From a checkpoint of a small self-supervised image encoder.
Model: 12.9M parameters, 32-pixel images, norm groupnorm, activation gelu, depths [2, 3, 3], widths [128, 224, 384].
Training: soap at rate 0.0027, 11500 steps, batches of 32.
Data: trained on photos of plants and fungi (iNaturalist), 90422 training examples, 4.1 epochs.
Rows from block 3 of a small self-supervised image encoder, named by matrix and row number. Rows with one number belong to one channel. Each number is 500 + 40 x the weight over its row's rms, rounded and kept within 0 to 999. All counts start at 0. Numbers have three digits each.
After each channel's rows are labels from the 100 images, of 14976, where the channel reaches its highest value: "place" is the part of the image that holds the peak. Only what is clearly more common there than usual is listed. The data: photos of plants and fungi (iNaturalist). In brackets: how many of the 100, against the usual share in percent.
# convs0: first 3x3 conv (model.blocks.3.convs.0.weight, 224x224x3x3, each kernel summed), inputs 112-223
# convs1: second 3x3 conv (model.blocks.3.convs.1.weight, 224x224x3x3, transposed, each kernel summed), outputs 112-223

convs0.78:459515465571540503579539467578520476542519533509508539421452500489468501502513562502479464472527483489496466476457423491473444474489465495503504436419500533469497546454490489472493494490515511498519539495524423476533595513515422553583507542460425545512519486465550460416461508463564497496522526496501492492502479549502459559448460469535
convs1.78:518549525564525476478492435499441517537391543475494470442486456514523508468464534517505488418480518543583442454515445512553503528465460460534473520505488386430450531449520430533556485475485558525507496536517512467519528454434519574473521488509522437548514438389501534539483504456495444466549507483473493536525506528482448533556504506500
place: bottom left (36 vs 9.8)

convs0.119:492418457441439489522474475561511483483549504471530506445513498496413428471486476488492503405496535440531507539522528488486506462493465485561489491564477391401557468470466498440469512446530503461496548475509494486484587489547484455519478491484505442478443483443525533463516472501499492542488539505545495466504541522544533513507530479531
convs1.119:479414497512448481442497518510468522510547493510416541510495503473442527502509488378481436577544486538480465458500429498558528513502456520486503544451454496507403394572454468556515465436513539513507544516482491430495517552453456541497472501448498526584440562475551424552448489507496485475497486441449482538534540491557536525583486519495
place: top right (26 vs 9.8)

convs0.208:571536445514487488484556454471532484496497515482551494504440513485498493516521472450487504487415512490556433536459549486448487523475500549509461488435505479501596514524554505472493535545527509525528527452576484573513534556521525557505514568535491514485554522412498488482526492498524445480530498503469487533549471497543498542493470443522
convs1.208:500525497487467565497562437518405459532526495529520479573549477451517423471569506589511515569494506499499557433523483479619517440509487546466525510491502448545510492521443439538478476526511468613466512482503509456472518495497464476501424532550512447434422417520488448535505468544505491513489521483464555475523486543486475415453497479428
place: top right (43 vs 9.8)

convs0.57:493511424501498515512500464470469551549488441481465482495471503486428396397517458472494574585489514486550534552520532448529506481540479499555542479489452440511495542406490512465463423538514536520492487482490462483570545455491458568482486457469493492504544477494545489546596603511536488496498432455511478444490474449464471522491529492513
convs1.57:462482458477490395472464508474457523547387502476529458455516495515449468519481512555421408414419496453466469483477476555486443491474498519473495519443466406444444486430489529560513507565436450522492492447497427496457578529516510492495426511466503554521493429408516523507492450498449507485484467487500536476412547495463519552507526461532
place: bottom left (25 vs 9.8)

convs0.191:481428521513478486546448536486448437552454469490442478442508482554484599504465452487458531428442537568499467480549554461514500489473489536503576481455549466488538516577445550537516473415432476430461527530504431536514483402469458518557498513526493448474480458577511492544491519515499477480524518530470448537513497469548466496472451516512
convs1.191:565433489470467491552571551490560566547463477519510519488492482582445448460509526484517468601537515510503468416553444511500541537548546487489476523545546469485497498524565486550475553487498529504538557460484439444496492462501506489502501471476483524463469534488483557461438507470535481396503460519551440485490457549557546497528570492500
place: top left (52 vs 9.8)

convs0.170:445493516542472434491465477502551525471419515507480503520519542533518544516490569518480436456575541486506525500417505479435466536474484458541486410456512398503471500551497486447516508531504494413590481506528415469530538466521491466574506471486462489494490452473459455518524444484464474541476517526478497538473462440457492522458500479471
convs1.170:514525489514503502579512441457472528499545537557493407459437493521545436507420456557502490512538502491582516470532550510451551538547450492447547569496543539496491537484470482521431555553474454443563470531486491449406553521471505535489496474531520519498514515495499571554456436523488464489501481497497547564494548474513499573521457443442
place: top left (30 vs 9.8)

convs0.38:448432538580494507516481486515566484555471470492470542506566563519434472480518447480485500406530519500536454513485471517480476476552522492478479469526465468456548470441504473508453453458483544523476473481516513481527410480458559482472436500447495487492615545551485591481575472550460538512415536480435507473493531502457471449480554507472
convs1.38:450443470537525511519527537497482545512583506580420493493458508399532490552533405508469462544419479477590564483478488491484499469456534462467460562484533580470580515464510523481504600467490546519466489502464482454439516530563486418465533474491509503511483559509505574623526453556535476512437491497514504589520542504514448538501504534517
place: bottom left (25 vs 9.8)

convs0.91:435540540457486580470522511394477496448432454561499505436497459512506506431445395470495494459455477527471522523515508542536546511523466494491504455490521479447488457478572492536532519522439445510458468484467540575463454495425483506521491507543501504503519505435460428554554509525536515506458429509525524437553452530532523518498593492512
convs1.91:553488492482569526509485425469507515554520510476472435548527537525464492503567468523509559492589542437524449500463509432474441471509498502527472440476551543516463558490527495478507569556579536504558449542539534515547493506508483508514505462475472510518520518543601537480576478471525524439524533498585507520452453540468531494483476510473
place: bottom centre (29 vs 11.7)

convs0.150:489511504506486493492473519489552467478496478466468486477511466565485511440506476504484483479498485496453490523484451486471538471454493502560511436430507543576483484477554499419479421477515497403538521503520489452460532530504359482494498489477500481498533472447529445507501548533532532503457526497470512516535528502508579508549621507479
convs1.150:553477554484498464498448473550475537458485511488499497371444542543470512427413533520511496452515537427532491457478575539430423488545565453487472557506496428469503482506498482407527506581531500475493552488469551565553538474500461482531566466493501425466482509496508474426507467476473506532479411529479457438460572493531499451409508509511
place: middle right (37 vs 11.7); bottom right (34 vs 9.8)

convs0.178:455476538473530457479399454443508480423484450488539553554400568445513520552513492452574522482494546431550505496462491519509500554490466459473471422469511488422452513570506502517495561500536492485518520460536456542558529443486510467499491489478454484480561459406447631500477460431429504473473495408537473450495541495447535466579489489494
convs1.178:511547477409540500439521536499483509499485445471470497475494470464476474515473498443482488487463426515499475441501505535478514490506546487481505446519461460510421442570564514423497532409527502518518537572527499422541448501458571461483448496488480575473471460549454589516370427517490510493495495507496570458479484502544496452470523497518
place: bottom left (25 vs 9.8)

convs0.99:459482441513514559468520500534460477507522434468501465477486496494527497454451547473434485498486534469468470453474558444425472514539448441556475483437537539515481458562484603486478430518470506411503473504455433460477518433518458492567536502420474473488485437412482381497493533479466440515545447491550547451394514460431529522475535551523
convs1.99:532502495519444452519480430516518545535512550502471473540469512563475458534441495421553529525515496599508533465456443499493516431525480503509557460580464537539471427593452456408519590468510523523496589524530488484475497500549474499556513458531449543432532510462446435456497475464532517483435545461415470456485460508534532435480472508489
place: top centre (43 vs 11.7)

convs0.142:558502524538449506534479569553538450502521517539444481460510464508529449490513488511475545491520439512459496480474432461449465527554508454527428472496439586570508497537477529530482514463514373488546501468510472467442490459536509437497468579527455502535477470566442455463539552491485499504504508526522500462467531544545510504462428393500
convs1.142:486459584491511546485533458520440566571453515502496550538471520432526495502521519556421469426485516514449428525557471457479485513466440448565534622537521445496522425520471427420476481505499493518463445489460454428602491505504444525476418564555456437504465430459532465506467491487513518554541517482503486551502443479464571500509407498525
place: top right (34 vs 9.8); top centre (30 vs 11.7)

convs0.45:452528428523490470501423418472441482431436512417502514474469502491517471511474543539448577430515451472480521539592592439523484524492445513515498453519484492386522547477437478532496470562492555500458444492436438527562497481496498520493486451510545495467431410493529488528525462426545539451474432445488460479484496493467397499484471528500
convs1.45:415499513541571454499457592480483536512456463601435555466439548480531570533492403553483525508477552491476536515512524504518543524489516510540491477429490407451462536453495497530524487491534490512555471502486526582515537519548479511489459517521533479458558588480599626524581433477496511542507460586502539488556526492536498520511491540562
place: centre (43 vs 14.1)

convs0.149:452478499467483462546480444482455546519506522491421458471456463467504432484480489485467496523457538517503535545509528462534560411523494452508451475476419473451504474570504566514465436511491443505485496472423507509507535560525450520473445442516480447528581479428407475565497463506552565520480486526569471464485511508476550467554483458497
convs1.149:497486547483438522579476480452544437492458487503482526464478520507445501517465516461469550461493403550578488471415448639503496516526437512490523578464521475491507478514438467513519598461416549560463562525492525459493512425540470499450477479516481540520446465541504558568469507505489524486560488489459578519539485513455509479494546465572
place: bottom left (41 vs 9.8)

convs0.25:470484398533532527580462485570416507602498482397478548488547455536474497468407449410411525478501492527466454466496477508489482514524518521532510541428465493484471525461557473479508471516374552483472488485431507456526509428504481588542474510484478489473458486521518481508475484470476488475469470500498554528514517473447462464523476477569
convs1.25:504520483494528497530440470526476557470512522441500537440470536498579487497470496473546521460496517481528516541454470439537495520472474452531436461522500419369488490462501450539498452533405511444461477524528524493447495457454462493526485540489430474527509483522487456546451507470492579425475462495532447491439504512502538489471503536476
place: bottom right (31 vs 9.8)

convs0.203:475555547568567445468518511470503466482577437441519471459496445505464470501531440475530432500474553447523534460540497494567507530498472515451443514467476549488574517488507518540518525558456457508476459532515453549572463514575490553498487465487505451591429532540478487461473498421448509479474421494454546449508489478544490511471501432525
convs1.203:462457472501502531470461471489442519527510499458437471500539492470479550525528486447505486494483485465422490502472447493512474474529517429497549433501478515470411475488507443502460385507470465501467436535560528473515549555497395468522533521484454450478461543561493458454517499498515466503549607493464457534518507555494560504460466533491
place: centre (32 vs 14.1)

convs0.64:564490500520512560457578460459451492510491511480475496468456505540552548489523509553531504486535478528489501454532471478470466556477507450539485469496486536452597576474464558481438474475503535466496488537481584474422492458517515509473475506532454479525459509417479517498582502528535451512398582469441476491504376534493485526525454557508
convs1.64:491521498480519482463445473512478520461437446468431533443442489570473491527354541407556483453513504492470474519515489459519542438530513490516469446546470514513567520431427509490552530544473529492488462468494584468493484557485536551467521543507498453463464506429449437442479600508547517416518535454530455460496537483493527508510463430559
place: top centre (32 vs 11.7)

convs0.155:445450455429459494465524527490488537493460456525484524485580498475487515437470479476440467431542525485479477521420419533458479440530529467469474433515536455445511467530588512467470509496542608516541535481550434490522465521539460509484506512523518538497493514506458427519519525551550490473462521487481532564515559501492392491459543542521
convs1.155:538553527510474559488415436507456521452496472487532492455512479515525509445505483496498397425507528463489497426512457480516459513454515534487554494483502473472513410504492412528421425493489388503458455511478515478439468436455456508478510505517490430440424371514502470426569530499451513475487549518458570427489542444473479503438473486479
place: top right (71 vs 9.8)

convs0.2:540500543521453431466534511495495506445504484555506457488463470551516491517535483501562575447480489505550472499470552534548521463516549508567486476464557464471414546475508541507498543455588400539579476513526444603486511547513476487539524450473475587499302497441453496539425547533529524496495465535536492447505455558507485516541483513485
convs1.2:507561439491604508523509463507527503465492524513472534438508523494529482505511445495514483488518516545567536487631501404473453490500477489510554498465510502419485500526529462529467490524566474522436519473463560500454500436487528490505458507519512583503566594570501551586523518476561538606487434441605456540496502466447453491500527392512
place: centre (32 vs 14.1)

convs0.159:433436440480504463469379578569573487490475467480440556453496545401507496462534464453489498527446433503488471382507498531476436453512481447493483531497482527509485492522415469474522535476433482450469545505498417466510529481525512436458507527512489466481463410464507481466495568477519484540440529526536503479477515535540469495496498422517
convs1.159:547556476425423440469503390559488538507511537490415454445495507535497489519535459523481510496485572486540496410516443522485485506500464540504451459489515451519502436509479466491555550509508511507451482529572512434458525498556437533582477534544528461458526530509511479540535457485476473493538493455490522492527470521531524468454451507562
place: bottom centre (33 vs 11.7)

convs0.63:458472481451495442547536540526545490459477488519437563492438505452512527482523486488419503384507539431445464518512573560512447539543558510456533460471485450461494517488520489482509479481524484480514526475533537576484553509546447493519489464523534454476489463462520471583461470583521545522524519492590511493512493554538516574481382517492
convs1.63:516557491530465450482522455509514543518527516481468550488428501528493506473430562466469475521445545510441482390420478573500500517527473471454497580566525535517445459477444474503405465473491473470494474432503376467448513471580502491529503470456456597451494508513488481439466508432491470458507463474517501568531508421442553494476483511540
place: top left (79 vs 9.8)

convs0.166:508381473460445517495586512512585495508445480505493526490539544508515530496591472420468525540477479495444451511465460499511511508492524518447530464484493473538519435470470440442500462441489561487507488456488544378509544502523464525443496497470505502465619494524468524470488451498513467441504551468485489450486484508480518493463568497503
convs1.166:450435495523523431513538527437484457466474459444520429473498526467442490527430496487428502484431492531426536501436486443510537554487485504478443490459433443569453501438479464451455454501470513573505454518523516462506513464542562524487496449525488443499388506522523524519482477524538480546637501553543457487464463524537446464503495574416
place: top left (30 vs 9.8)

convs0.206:495503531442518508486533432472458499473514503502575514452484492520485476568529551527484519478397511489477485445434547417495555559529488496472505545534497521506500474520516497432459537530453520452475467495522476476475504510459539594493479541444509526498456511434389489407471587579465486490503541530436500469512525452501462522461436421475
convs1.206:476464493426464493527532511548554564535557563490516500512488516460512478491467481504453510575507449492486545516577462499500586535455549502474493565459421528533482481567447468522482523402424467521486528419477467490454574469526519450450552513476450538463527460509484493445423480512452471477566518475459489512478486530527526424536545500449
place: bottom right (26 vs 9.8)

convs0.216:514542427542450566516507525629506563443511534491472561558503498468502569470506494488543465481482517608467468553575520545475492507538511468524530572461470554511513504498578553508502538558481504501526466480535466547453473470449540498499545547484514490546479489495486423497438518492497480456486473524548530568513477508561489500568504475500
convs1.216:507564491468509500459538477559459442523483522527546513422424491429488476484456468504489434582438478462495503520454460444545532536506523512486481545466488464528454550519472512487453457461528505558500451497493410498451508545524438565537473484508498577559520523574543425478573501535553476454550491477501486501519423493495538444468554475487
place: centre (32 vs 14.1)

convs0.172:536520479507513543484553477447505460601566508503511561550466542469505575518509501497471521539522532495512562612526529432491449612538454502455530580508464538548498518538495454535503512506512532488547506504485533506484510486470563501454518483586514428559351555563494474487521431477466438442472501526495512546440536460549509497528538521508
convs1.172:433487478464463470450413553559475496383503524453501480505459527483514499491509490549522498502498492417439441474525505544508523476466502499510473461547473510457464510470472536481486491535574451498481418539497498502459433554497445536473562491436499527465501493368467474521527523497501514537503472525501470497572475531460528459492453503548
place: centre (47 vs 14.1)

convs0.96:542465449475467522391519506542533467417525445491469562585466503492500502471538421531500499430509418488474509503459488445530527521522495481506505447571524510527543476498470470485557476535492459449480495591523531592464448589456553476561521487547512523535468404458454476469463519483496476567531535456427489481446515482456528535521483536551
convs1.96:537486494407541517562526547452516489496466489503493482460485514492494465519499572515539539477473531494446499506479459476443509499517509518487511541497489482456492508552561473470514501517553489523463544596443503498478457460480505463484536447561543403562493571535495532592529468520478521465534500481462504492483503563573522477460528510397
place: bottom left (36 vs 9.8)

convs0.39:482506568597458523516562512532480456493544451572525510438517499510463559538462492460476455516466469509492428432480513430469491513533543545556483452559517470460550461475556468498460472482445478527522481488509533568551525507567450439470477482489477551486464564610463462498510499540501529519513450466453498488465455521530524491425472486546
convs1.39:509517579559517443500497509449518473447524489527528496435481545538467591505471401485480494481469468507462557420481502529468504478502582525480509488498455432517471490475549503526490470495513510467472428496496590513456508451502489449495450497488496484530500416520487548510484473530456535486579455554570421480529518453455475533499487563469
place: bottom left (26 vs 9.8)

convs0.144:412499501524471453452486528455518548561457569424463477563546550476531560550495465492568467471493449511472546484482593464421497540464515553500520467448545489494430452488512559459511480471517504483482467567521513502415512511546526529521525474429573580397455446530467525486475513471528515454465475492453516519503560489474445553493462517561
convs1.144:521507424493504534474439529461459469396435522462471531496529562502508507519449426476427446447510463480504480449466516382523528514498484555505522570515465445507453446518496424425524477530497534508535512491532589484460487461481488551488447474523522451559490445500466417475480548497479546447465450534478523482479437513506490514492452527461
place: middle left (28 vs 11.7)

convs0.129:529480538491478428534470458483526474525519491469481511544516549486506608588546567561547533474465478531477476549517445489428500562480496510517534513503588510487558562505466524517529583514464360484485531448532541522390536589488491550460500460507465497516536521485507560552466513487522495562563483544491538523480492579563580562463526540480
convs1.129:465484495554533514539546577482465467480436522452439432554592481541513474511473480568438501504549482483528468493495492495536494490558499526474516523471458541563510545451539466527499584510438497409491537479439520520544462528549511470511530478496534467510564598574562550534535450492497476503464513509548480472494456520506442439481493494445
place: centre (38 vs 14.1)

convs0.62:482501560520517531479507476583524494460592468538505547455506604548533504535564422495548458479524489470505497474456551474501444479545477557502533517548517451529479511483478456507475421475532481446502571462468549502532519540475508503493472535563470525516517500502556561505457482542500496586504468528456566556523548535617478495502526530548
convs1.62:477552471433536503457505427453455448481473539518486422467463506445488519493510507480556518554450540565452459518468445535485503517487482497518549485499519454402474445433487499472483490521502491467477473493487509459487490429510470527604513487541537456484500486433456548482424459451534555447444458469515483437477486443474486428531465452513
place: bottom centre (38 vs 11.7); bottom left (36 vs 9.8)

convs0.40:522511548509485492485455497412480483429363561468541543496527510501449482540441488491553531473486529488570514448533486454473449560503533508404559464529422479534498418479499597471547509449533470456499467517529428458468555456490463447488483492501520449474566438498503481450500469535502537468520449504537498428457511491571547482575444480528
convs1.40:546448510536511478385526504528470501461491507473474497374518531543527460470504473519546490459445473525564514552416416446522462451467450450474465530512489526497546441471539510518521522386538533520447498495515479527482458484466417489532514507561489478479482440425516438552479516518458558491513543495486531508487496519494495470433474493530
place: top right (27 vs 9.8)

convs0.42:478487427461527459502470539469492505594519447491507445466545491501556493450456488517500548513438516507499550546518562536543540475545496478516493475521508485485537520461524432465521482498557489542487503492555508470522521601528457505444512436506515489543468435464509598614542510502545514491513517444525436514522495534577405518575529514491
convs1.42:466554455508486461546442480512449515475479504455400430513515509496520564532446457469413500455488536452479471463543499437480443515545503469517421427471395473549547485474504462594435497516504537473458447518450490453491517469494388479454500486518483453463558538487496474528483491504489526446520525511497571558470515497464476520518444507493
place: centre (37 vs 14.1)

convs0.22:529488436521475532474512469566454515567536529476527544455511470472545503469447462529511495475466530496565529471467472443410451473488494489423542474501455511511434456528473529516529519454498478508486466467536456501409449517526470515465482496413482437430555446484525490507502488545498486514540475546494481552594461469525484514490508547468
convs1.22:547440589547516557491499485562568500514499514479439495505450508437551482532505572588503495519514531572493456521546496537488485463531470477606458551453467498450530440502527602483469539491510472491524533547530552563491482496494504456523519514482502500477488528451478512480523438529484544501504498477444484493515481419482536465470507548492
place: top right (41 vs 9.8)

convs0.153:459440506460464498486561429488534457447512533484404508486495441449559518455452495570456446441440479487514505481486499486397523484540502515496480448496547489482507515508430549480511565531645514514520562512457526483512480546491479452545528534522541516579508493461461521442504559498501459551504495510486551511458558521473497427431444449501
convs1.153:438520469431488416508437404486522469443459478466493514467456461510509491531517408478428427454529505522409446425499461538492496541514511514506475382520529429479458374542494446476489447477438456531552563496466425469541452444561506537486512514526593423492476490497496381482505538479440460550464517457506482470480498443506547463499391496529
place: top centre (40 vs 11.7); top right (31 vs 9.8)

convs0.161:564552536426518513485527517522515491528419539503491561473461531503537616531500532622458456400500511520434521525495458463440497480528541510467494525483483532481483493501468481467523548499436509521517516502557515529502434536515510474525531532571529513541444590459552512478574628421509486495471402458527563544578468466495475511542514503483
convs1.161:462545487504474502559496444444456476427479463497458486461459486499489493548452526570516504487502497497510482590584472552506501483493439448457490529504472571562515482577481472526499567535486474485542490508519501466563480581452501537505490542549479523498458516410494440464475437476456485468513503440506559484452504552476490493468493438542
place: centre (40 vs 14.1)

convs0.14:533539528541488580468456547439529530546465497569512535476551529521515544535497498561491460446520470476489515517509443515513466432464494493497486447488524481436502524512480494550548457445524470565539493469550566456429514484515482483494502510450490445525498496403416414479528509460525535426487482515493507522500476473545488514444473485453
convs1.14:465459522562494573533505529545415426469458541447459509483509546518441529472438511520431527404548461515529455469523455468558510481523514437493473427570509528549467508578527470491489540473574483441454451539562468442510420458485463508447514512491505557450505481407588460509450552500447489453518508459459387462508467486481432421476533477489
place: top right (26 vs 9.8)

convs0.213:479424574483454490560543454468501470408483507531575513424450528538481466565443518523390485551529557478532407529441510497562450518459552552505459516484481489484423476532509524572484491526444492490530522480512444513519485527443427491489514436505486477438532439461514506498430466488459475474529525536500491411385531515511536479424430454442
convs1.213:473502482455524501482451526535510490423474481491540506432524518489385458496479460398504439449475437551523494440451478499445561526499492428470502527447474416422482522582406536547491437479554483442483510497466570511510472466485513510493440473453535429526489414459510502435437529471542426495454503458492458502496458516456507439521465526528
place: top left (32 vs 9.8); top centre (31 vs 11.7)

convs0.94:412425423462468458522470556498517528486450535541530520466531439508477530529441447472496516518493477506454578536462555471539438494451498524494480457447562480471502519499419488482500463522496513494506531507505497510480581504555530493520511456488484492477563525449524574543502490497457471470493537516473494542483466513566433458513453488529
convs1.94:530466565518473446450496478541518442520511505521514502505434535389418439495577569495479485448503516529486482454483454506485547454487479499463441441589465555498441478623493595513481557461593454458470544506534453484483451526492478481413523506472509486482470523489560410490507523503460513516540531501450524444514527487600505495464443503493
place: top right (55 vs 9.8)

convs0.111:554465539492513406544473503472460505501461471511499504521479479464509547500450573568542490448437445565457504451555452518402564479613502447467522527570525528516524476565511563473528454550530479493524513518491525443495493549472530427526507396517517444529501522515480514538525550520564448460487496472530444473449562550506459493476468414453
convs1.111:501535488424440434469479502407478482454427507474497477463579500534531451460467474439414427525493543485472489417464566515457458491515528470449492508470456528457492500453506487518443530421464487507502501453498430530428511462469491487517513506508551451438451528505476422466455556520444512540554477526433475466530460461511498454466523494485
place: centre (47 vs 14.1)

convs0.209:496560517524507556555547558464516545496448533474465565433501560501518597478532521468454545447486510486506529437468492440550532480466441478488466516553477407469541542547578560488498456475535433466440520491584481423505428462461418482464506474485508505500474464428509478490568456474501460563455502457538470511555466510554478548513495514497
convs1.209:491585577508548593511469497443485478498506513425440456482501535556566511482498523456501429547526470477471465500487539523470540504457546504466467556528474556502509563518423512533434494519496516497438445461483528519504521454449531523483533494494490518504510557538527533563492542500540476481480503545538509453555462465503563470463478502556
place: top centre (35 vs 11.7)

convs0.84:442505501464522493487572445465454457483506492499445489477526480447527483469439464490524541531483484477456457559529563450529510520498476464539433466498502541479448504472459500533553490486449566449458509498485554547476503528507508536487535500527540476449431488422453512539477547502567456454448490526430490544509490468540454503487501476438
convs1.84:490478479499530527503533503445568514505535538457535439523467469494473471514555440426476550531510463525441521579424552576492476450544475443555490478527419450476532578464477486479522449562500479499459494467535522488463514536431547529465542477514465478523495536535547506471560526484483524589442508412545491544441512497577549446493465495552
place: bottom left (25 vs 9.8)