{"model": "self-supervised image encoder", "dataset": "photos of plants and fungi (iNaturalist)", "train_examples": 90422, "image_size": 32, "crop_scale_min": 0.3, "horizontal_flip": true, "translate": 0.12, "color_jitter": 0.4, "cutout": 0.25, "method": "byol", "arch": "wide_resnet", "norm": "groupnorm", "hidden_act": "gelu", "weight_standardization": false, "depths": [2, 3, 3], "kernel_size": 3, "stem": "single", "avg_pool_shortcut": false, "widths": [128, 224, 384], "projector_hidden": 1024, "projector_out": 256, "projector_hidden_layers": 2, "target_momentum": 0.99, "init": "torch_default", "residual_init": "none", "optimizer": "soap", "beta2": 0.99, "learning_rate": 0.0027, "beta1": 0.9, "shampoo_beta": 0.95, "eps": 1e-08, "precondition_frequency": 25, "max_precond_dim": 512, "merge_dims": true, "one_sided": false, "adamw_lr_other_params": 0.0027, "max_grad_norm": 3.0, "max_steps": 11500, "batch_size": 32, "epochs": 4.1, "lr_schedule": "cosine", "final_lr_fraction": 0, "warmup_steps": 340, "weight_decay": 0.08, "adamw_weight_decay_other_params": 0.05}
Rows from block 5 of a small self-supervised image encoder, named by matrix and row number. Rows with one number belong to one channel. Each number is 500 + 40 x the weight over its row's rms, rounded and kept within 0 to 999. All counts start at 0. Numbers have three digits each.
After each channel's rows are labels from the 100 images, of 14976, where the channel reaches its highest value: "colour at peak" is the nearest of a few named colours to the mean colour under the peak. Only what is clearly more common there than usual is listed. The data: photos of plants and fungi (iNaturalist).
# convs0: first 3x3 conv, stride 2 (model.blocks.5.convs.0.weight, 384x224x3x3, each kernel summed), inputs 0-111
# convs1: second 3x3 conv (model.blocks.5.convs.1.weight, 384x384x3x3, transposed, each kernel summed), outputs 0-95

convs0.125:481583509457489495461545507533594507449455558471488483500448534604499541523471489549557551544478515521449541503504520490570500489481518531511570486551463554471513513440519521501512513546508506527475549442468470568483501552523463513512455508521472481517434462475500536548513541448524470482462491436467517468438559471467518520544343536542
convs1.125:456500459469492517530511452507541517496512475571506531490471433541546488563498492545462529559480443509467556500464493513480509567531563478503595396536464452484477405495523497471484516452550552545477527445530506591480454524592495499500457481504486496527461509531452484531483556503499459554
colour at peak: grey

convs0.295:492539463556458503502477405455467476482482586514500433465454506466538491464462473492495510478586576489557539527440502514576423513453520576480515523474464463560475514500501548471552469492468463495415509476457431538512459535547446444456457479470550464519549439455488480595458511481441462571526486463498496511476510552508504483482458540475
convs1.295:533506561528440456479474571441500502515470465532483509434463447462476565561456431499526487483442543524512446477474556562424542488475413498559530481463526515472457491417574548507460500502455494407479474528510535481576487420504528477461536521411487531518551537483454512525494473535525491481
colour at peak: grey

convs0.165:548472502436459514455468497476415476492514432500487468501526421503497450544501477522495534454528476433463484514425493469492480504484505492484515553442497556506519510452461523511509500472530562438460394508471476410571478453517503523492595422536464518502458506545513428568519520530460468489518448450514571522493469501456473464556518474533
convs1.165:516448428498520491503543428524520556516529504477538510519601517500529482467524508439536519469472481487464588545493552449492498451441409441603564489589538480455460494489520442529528532496538484483492471483490472457460486468621535478501467572536491464544513494508487499550491519502449486524
colour at peak: pink

convs0.251:504513496491451512452558503469425443523534521539522509537486482548487553533524469460497468513578559502600524489543475469523569500495508492430493526499513456509537509520505504519479478488430422470492496539525535555510528547510473582447494533519489524561553486541511433469507482557525503515463562393460483446499571423442483497521499509543
convs1.251:491437505496515487502490514590475457468508446469484426498407485510466470468546525460516501449514536501555570467477543483459496485475549502512585575548522507447522460464520494489499554522509488520451494550536435444513445500467545517494574462502546468500531553501556505471482510560447484470
colour at peak: pink

convs0.173:500518498497486474436513488519550530416466502513513480511492458482551475505473453518456565503489509510462514520478553398561512502481475473457489514561524516464553551443523529557534492537470540536471456521499528481513526511554454517530550498563448560487509476537506567515419528619483530467578462473466451572530560517437551464545488470469
convs1.173:513525529436518497497446410530507475515471504442516557550474550484519480496459589544517512449397536493462510474527506561520521541434439478518511402506456588499520469500492608511520499510539575545567504464476496483496469507509535455436497512520456513522400476543491466557529478515487605474
colour at peak: pink

convs0.77:526446484527541507510551529453499484520457547523478515569484530505505521518549471518486441505477487526468505548543457488524480514467494594420521513514525490463512534515512553481484535431512457466431418454420484463440580530485548529491398490465477483501471497487448474505528510523443465467454420551465540484442510485494498494500552474514
convs1.77:512480483525506495472510565428532485518520546474496450510510512501502520525527439533487511491362536515486573514541492423505528467469485497465508606464512453515513464504457546513491540451556443533545531529509515565510459474507453488491478501444508511540449494553481508473511460494526520540
colour at peak: black

convs0.10:511495490416472446470442408462434459407511413504509447426453428432488505461446478482582502474464445473499577563486485478506474436504516573479495497430479510481482505462500464545521535466521523512416479504535503533445471511523500435509505480506483528465428506442506464451505441481475556522480572522401514572463491478549533551504491478545
convs1.10:477495534398458463446518541488463548458495487469522561498508500554557577412535470502534475516374567507534534466428489440546464519566500522471574610417497505528563472492476492460477470424503526502490517525478509433537472489574509524471401463601489472529530522561463470504479423496514506493
colour at peak: black

convs0.37:531491597476482541532577403500556492492505484519438470548518399495519411517497518488522572472492482483476532497548508505511497562462458536472481497553518489454482497525570484559477510503500472477498538521488577530568501507483472551506501477500544497532457475494530480477452538547541501439507472506486555502471492448540461468505441493497
convs1.37:417495534475491475465497500534506507496536507560515580465572478517536532492473505507463540508520503527474439518449534478499512478532462531457503579607447482468493479502502455560495503500516424527449510484477488474595476503430456494493508547493492532500502560520529464471496483436492552458
colour at peak: pink

convs0.25:515541531526531525481510437480512528431489482513452488509550503487484515499510435504501583468534508509517565547508499501455477528510509499472473463564512538479410529499480427521510535512459516519472551482426534536459503498470518513595448456498528509498611458549481509489457486583494478581457582445485454500525488518470482518503404479473
convs1.25:451509432516582508461501522459434496542480494497565517505490492449562487435487497495529539496455460527482514554520529542458493527471563509490504514456503428494504490533548527476474545453525489526564486416484464492625497533516415509498489520451516576495519560506449461477532485544484503468
colour at peak: pink

convs0.131:485539501535488497481423480472510516489468530488431495449500470472525459475501459462493475491502542485579459399567488475488492497458533443563532499525471447528484444471511481521455561487496450489481470493427450413477484491523487449514516562617532506489508487494448518553452458538502505536497498517474488531472516550473496508556454442568
convs1.131:546500541530486526492496632430503500512490523485494521536489548448505481477487482513559498474536415459506531587480447490538521503473530487497578559548514465492560482536422480526456498491492491522529428447461420486491418468569450464519612482403438464517455507482522469491452524456459569537
colour at peak: grey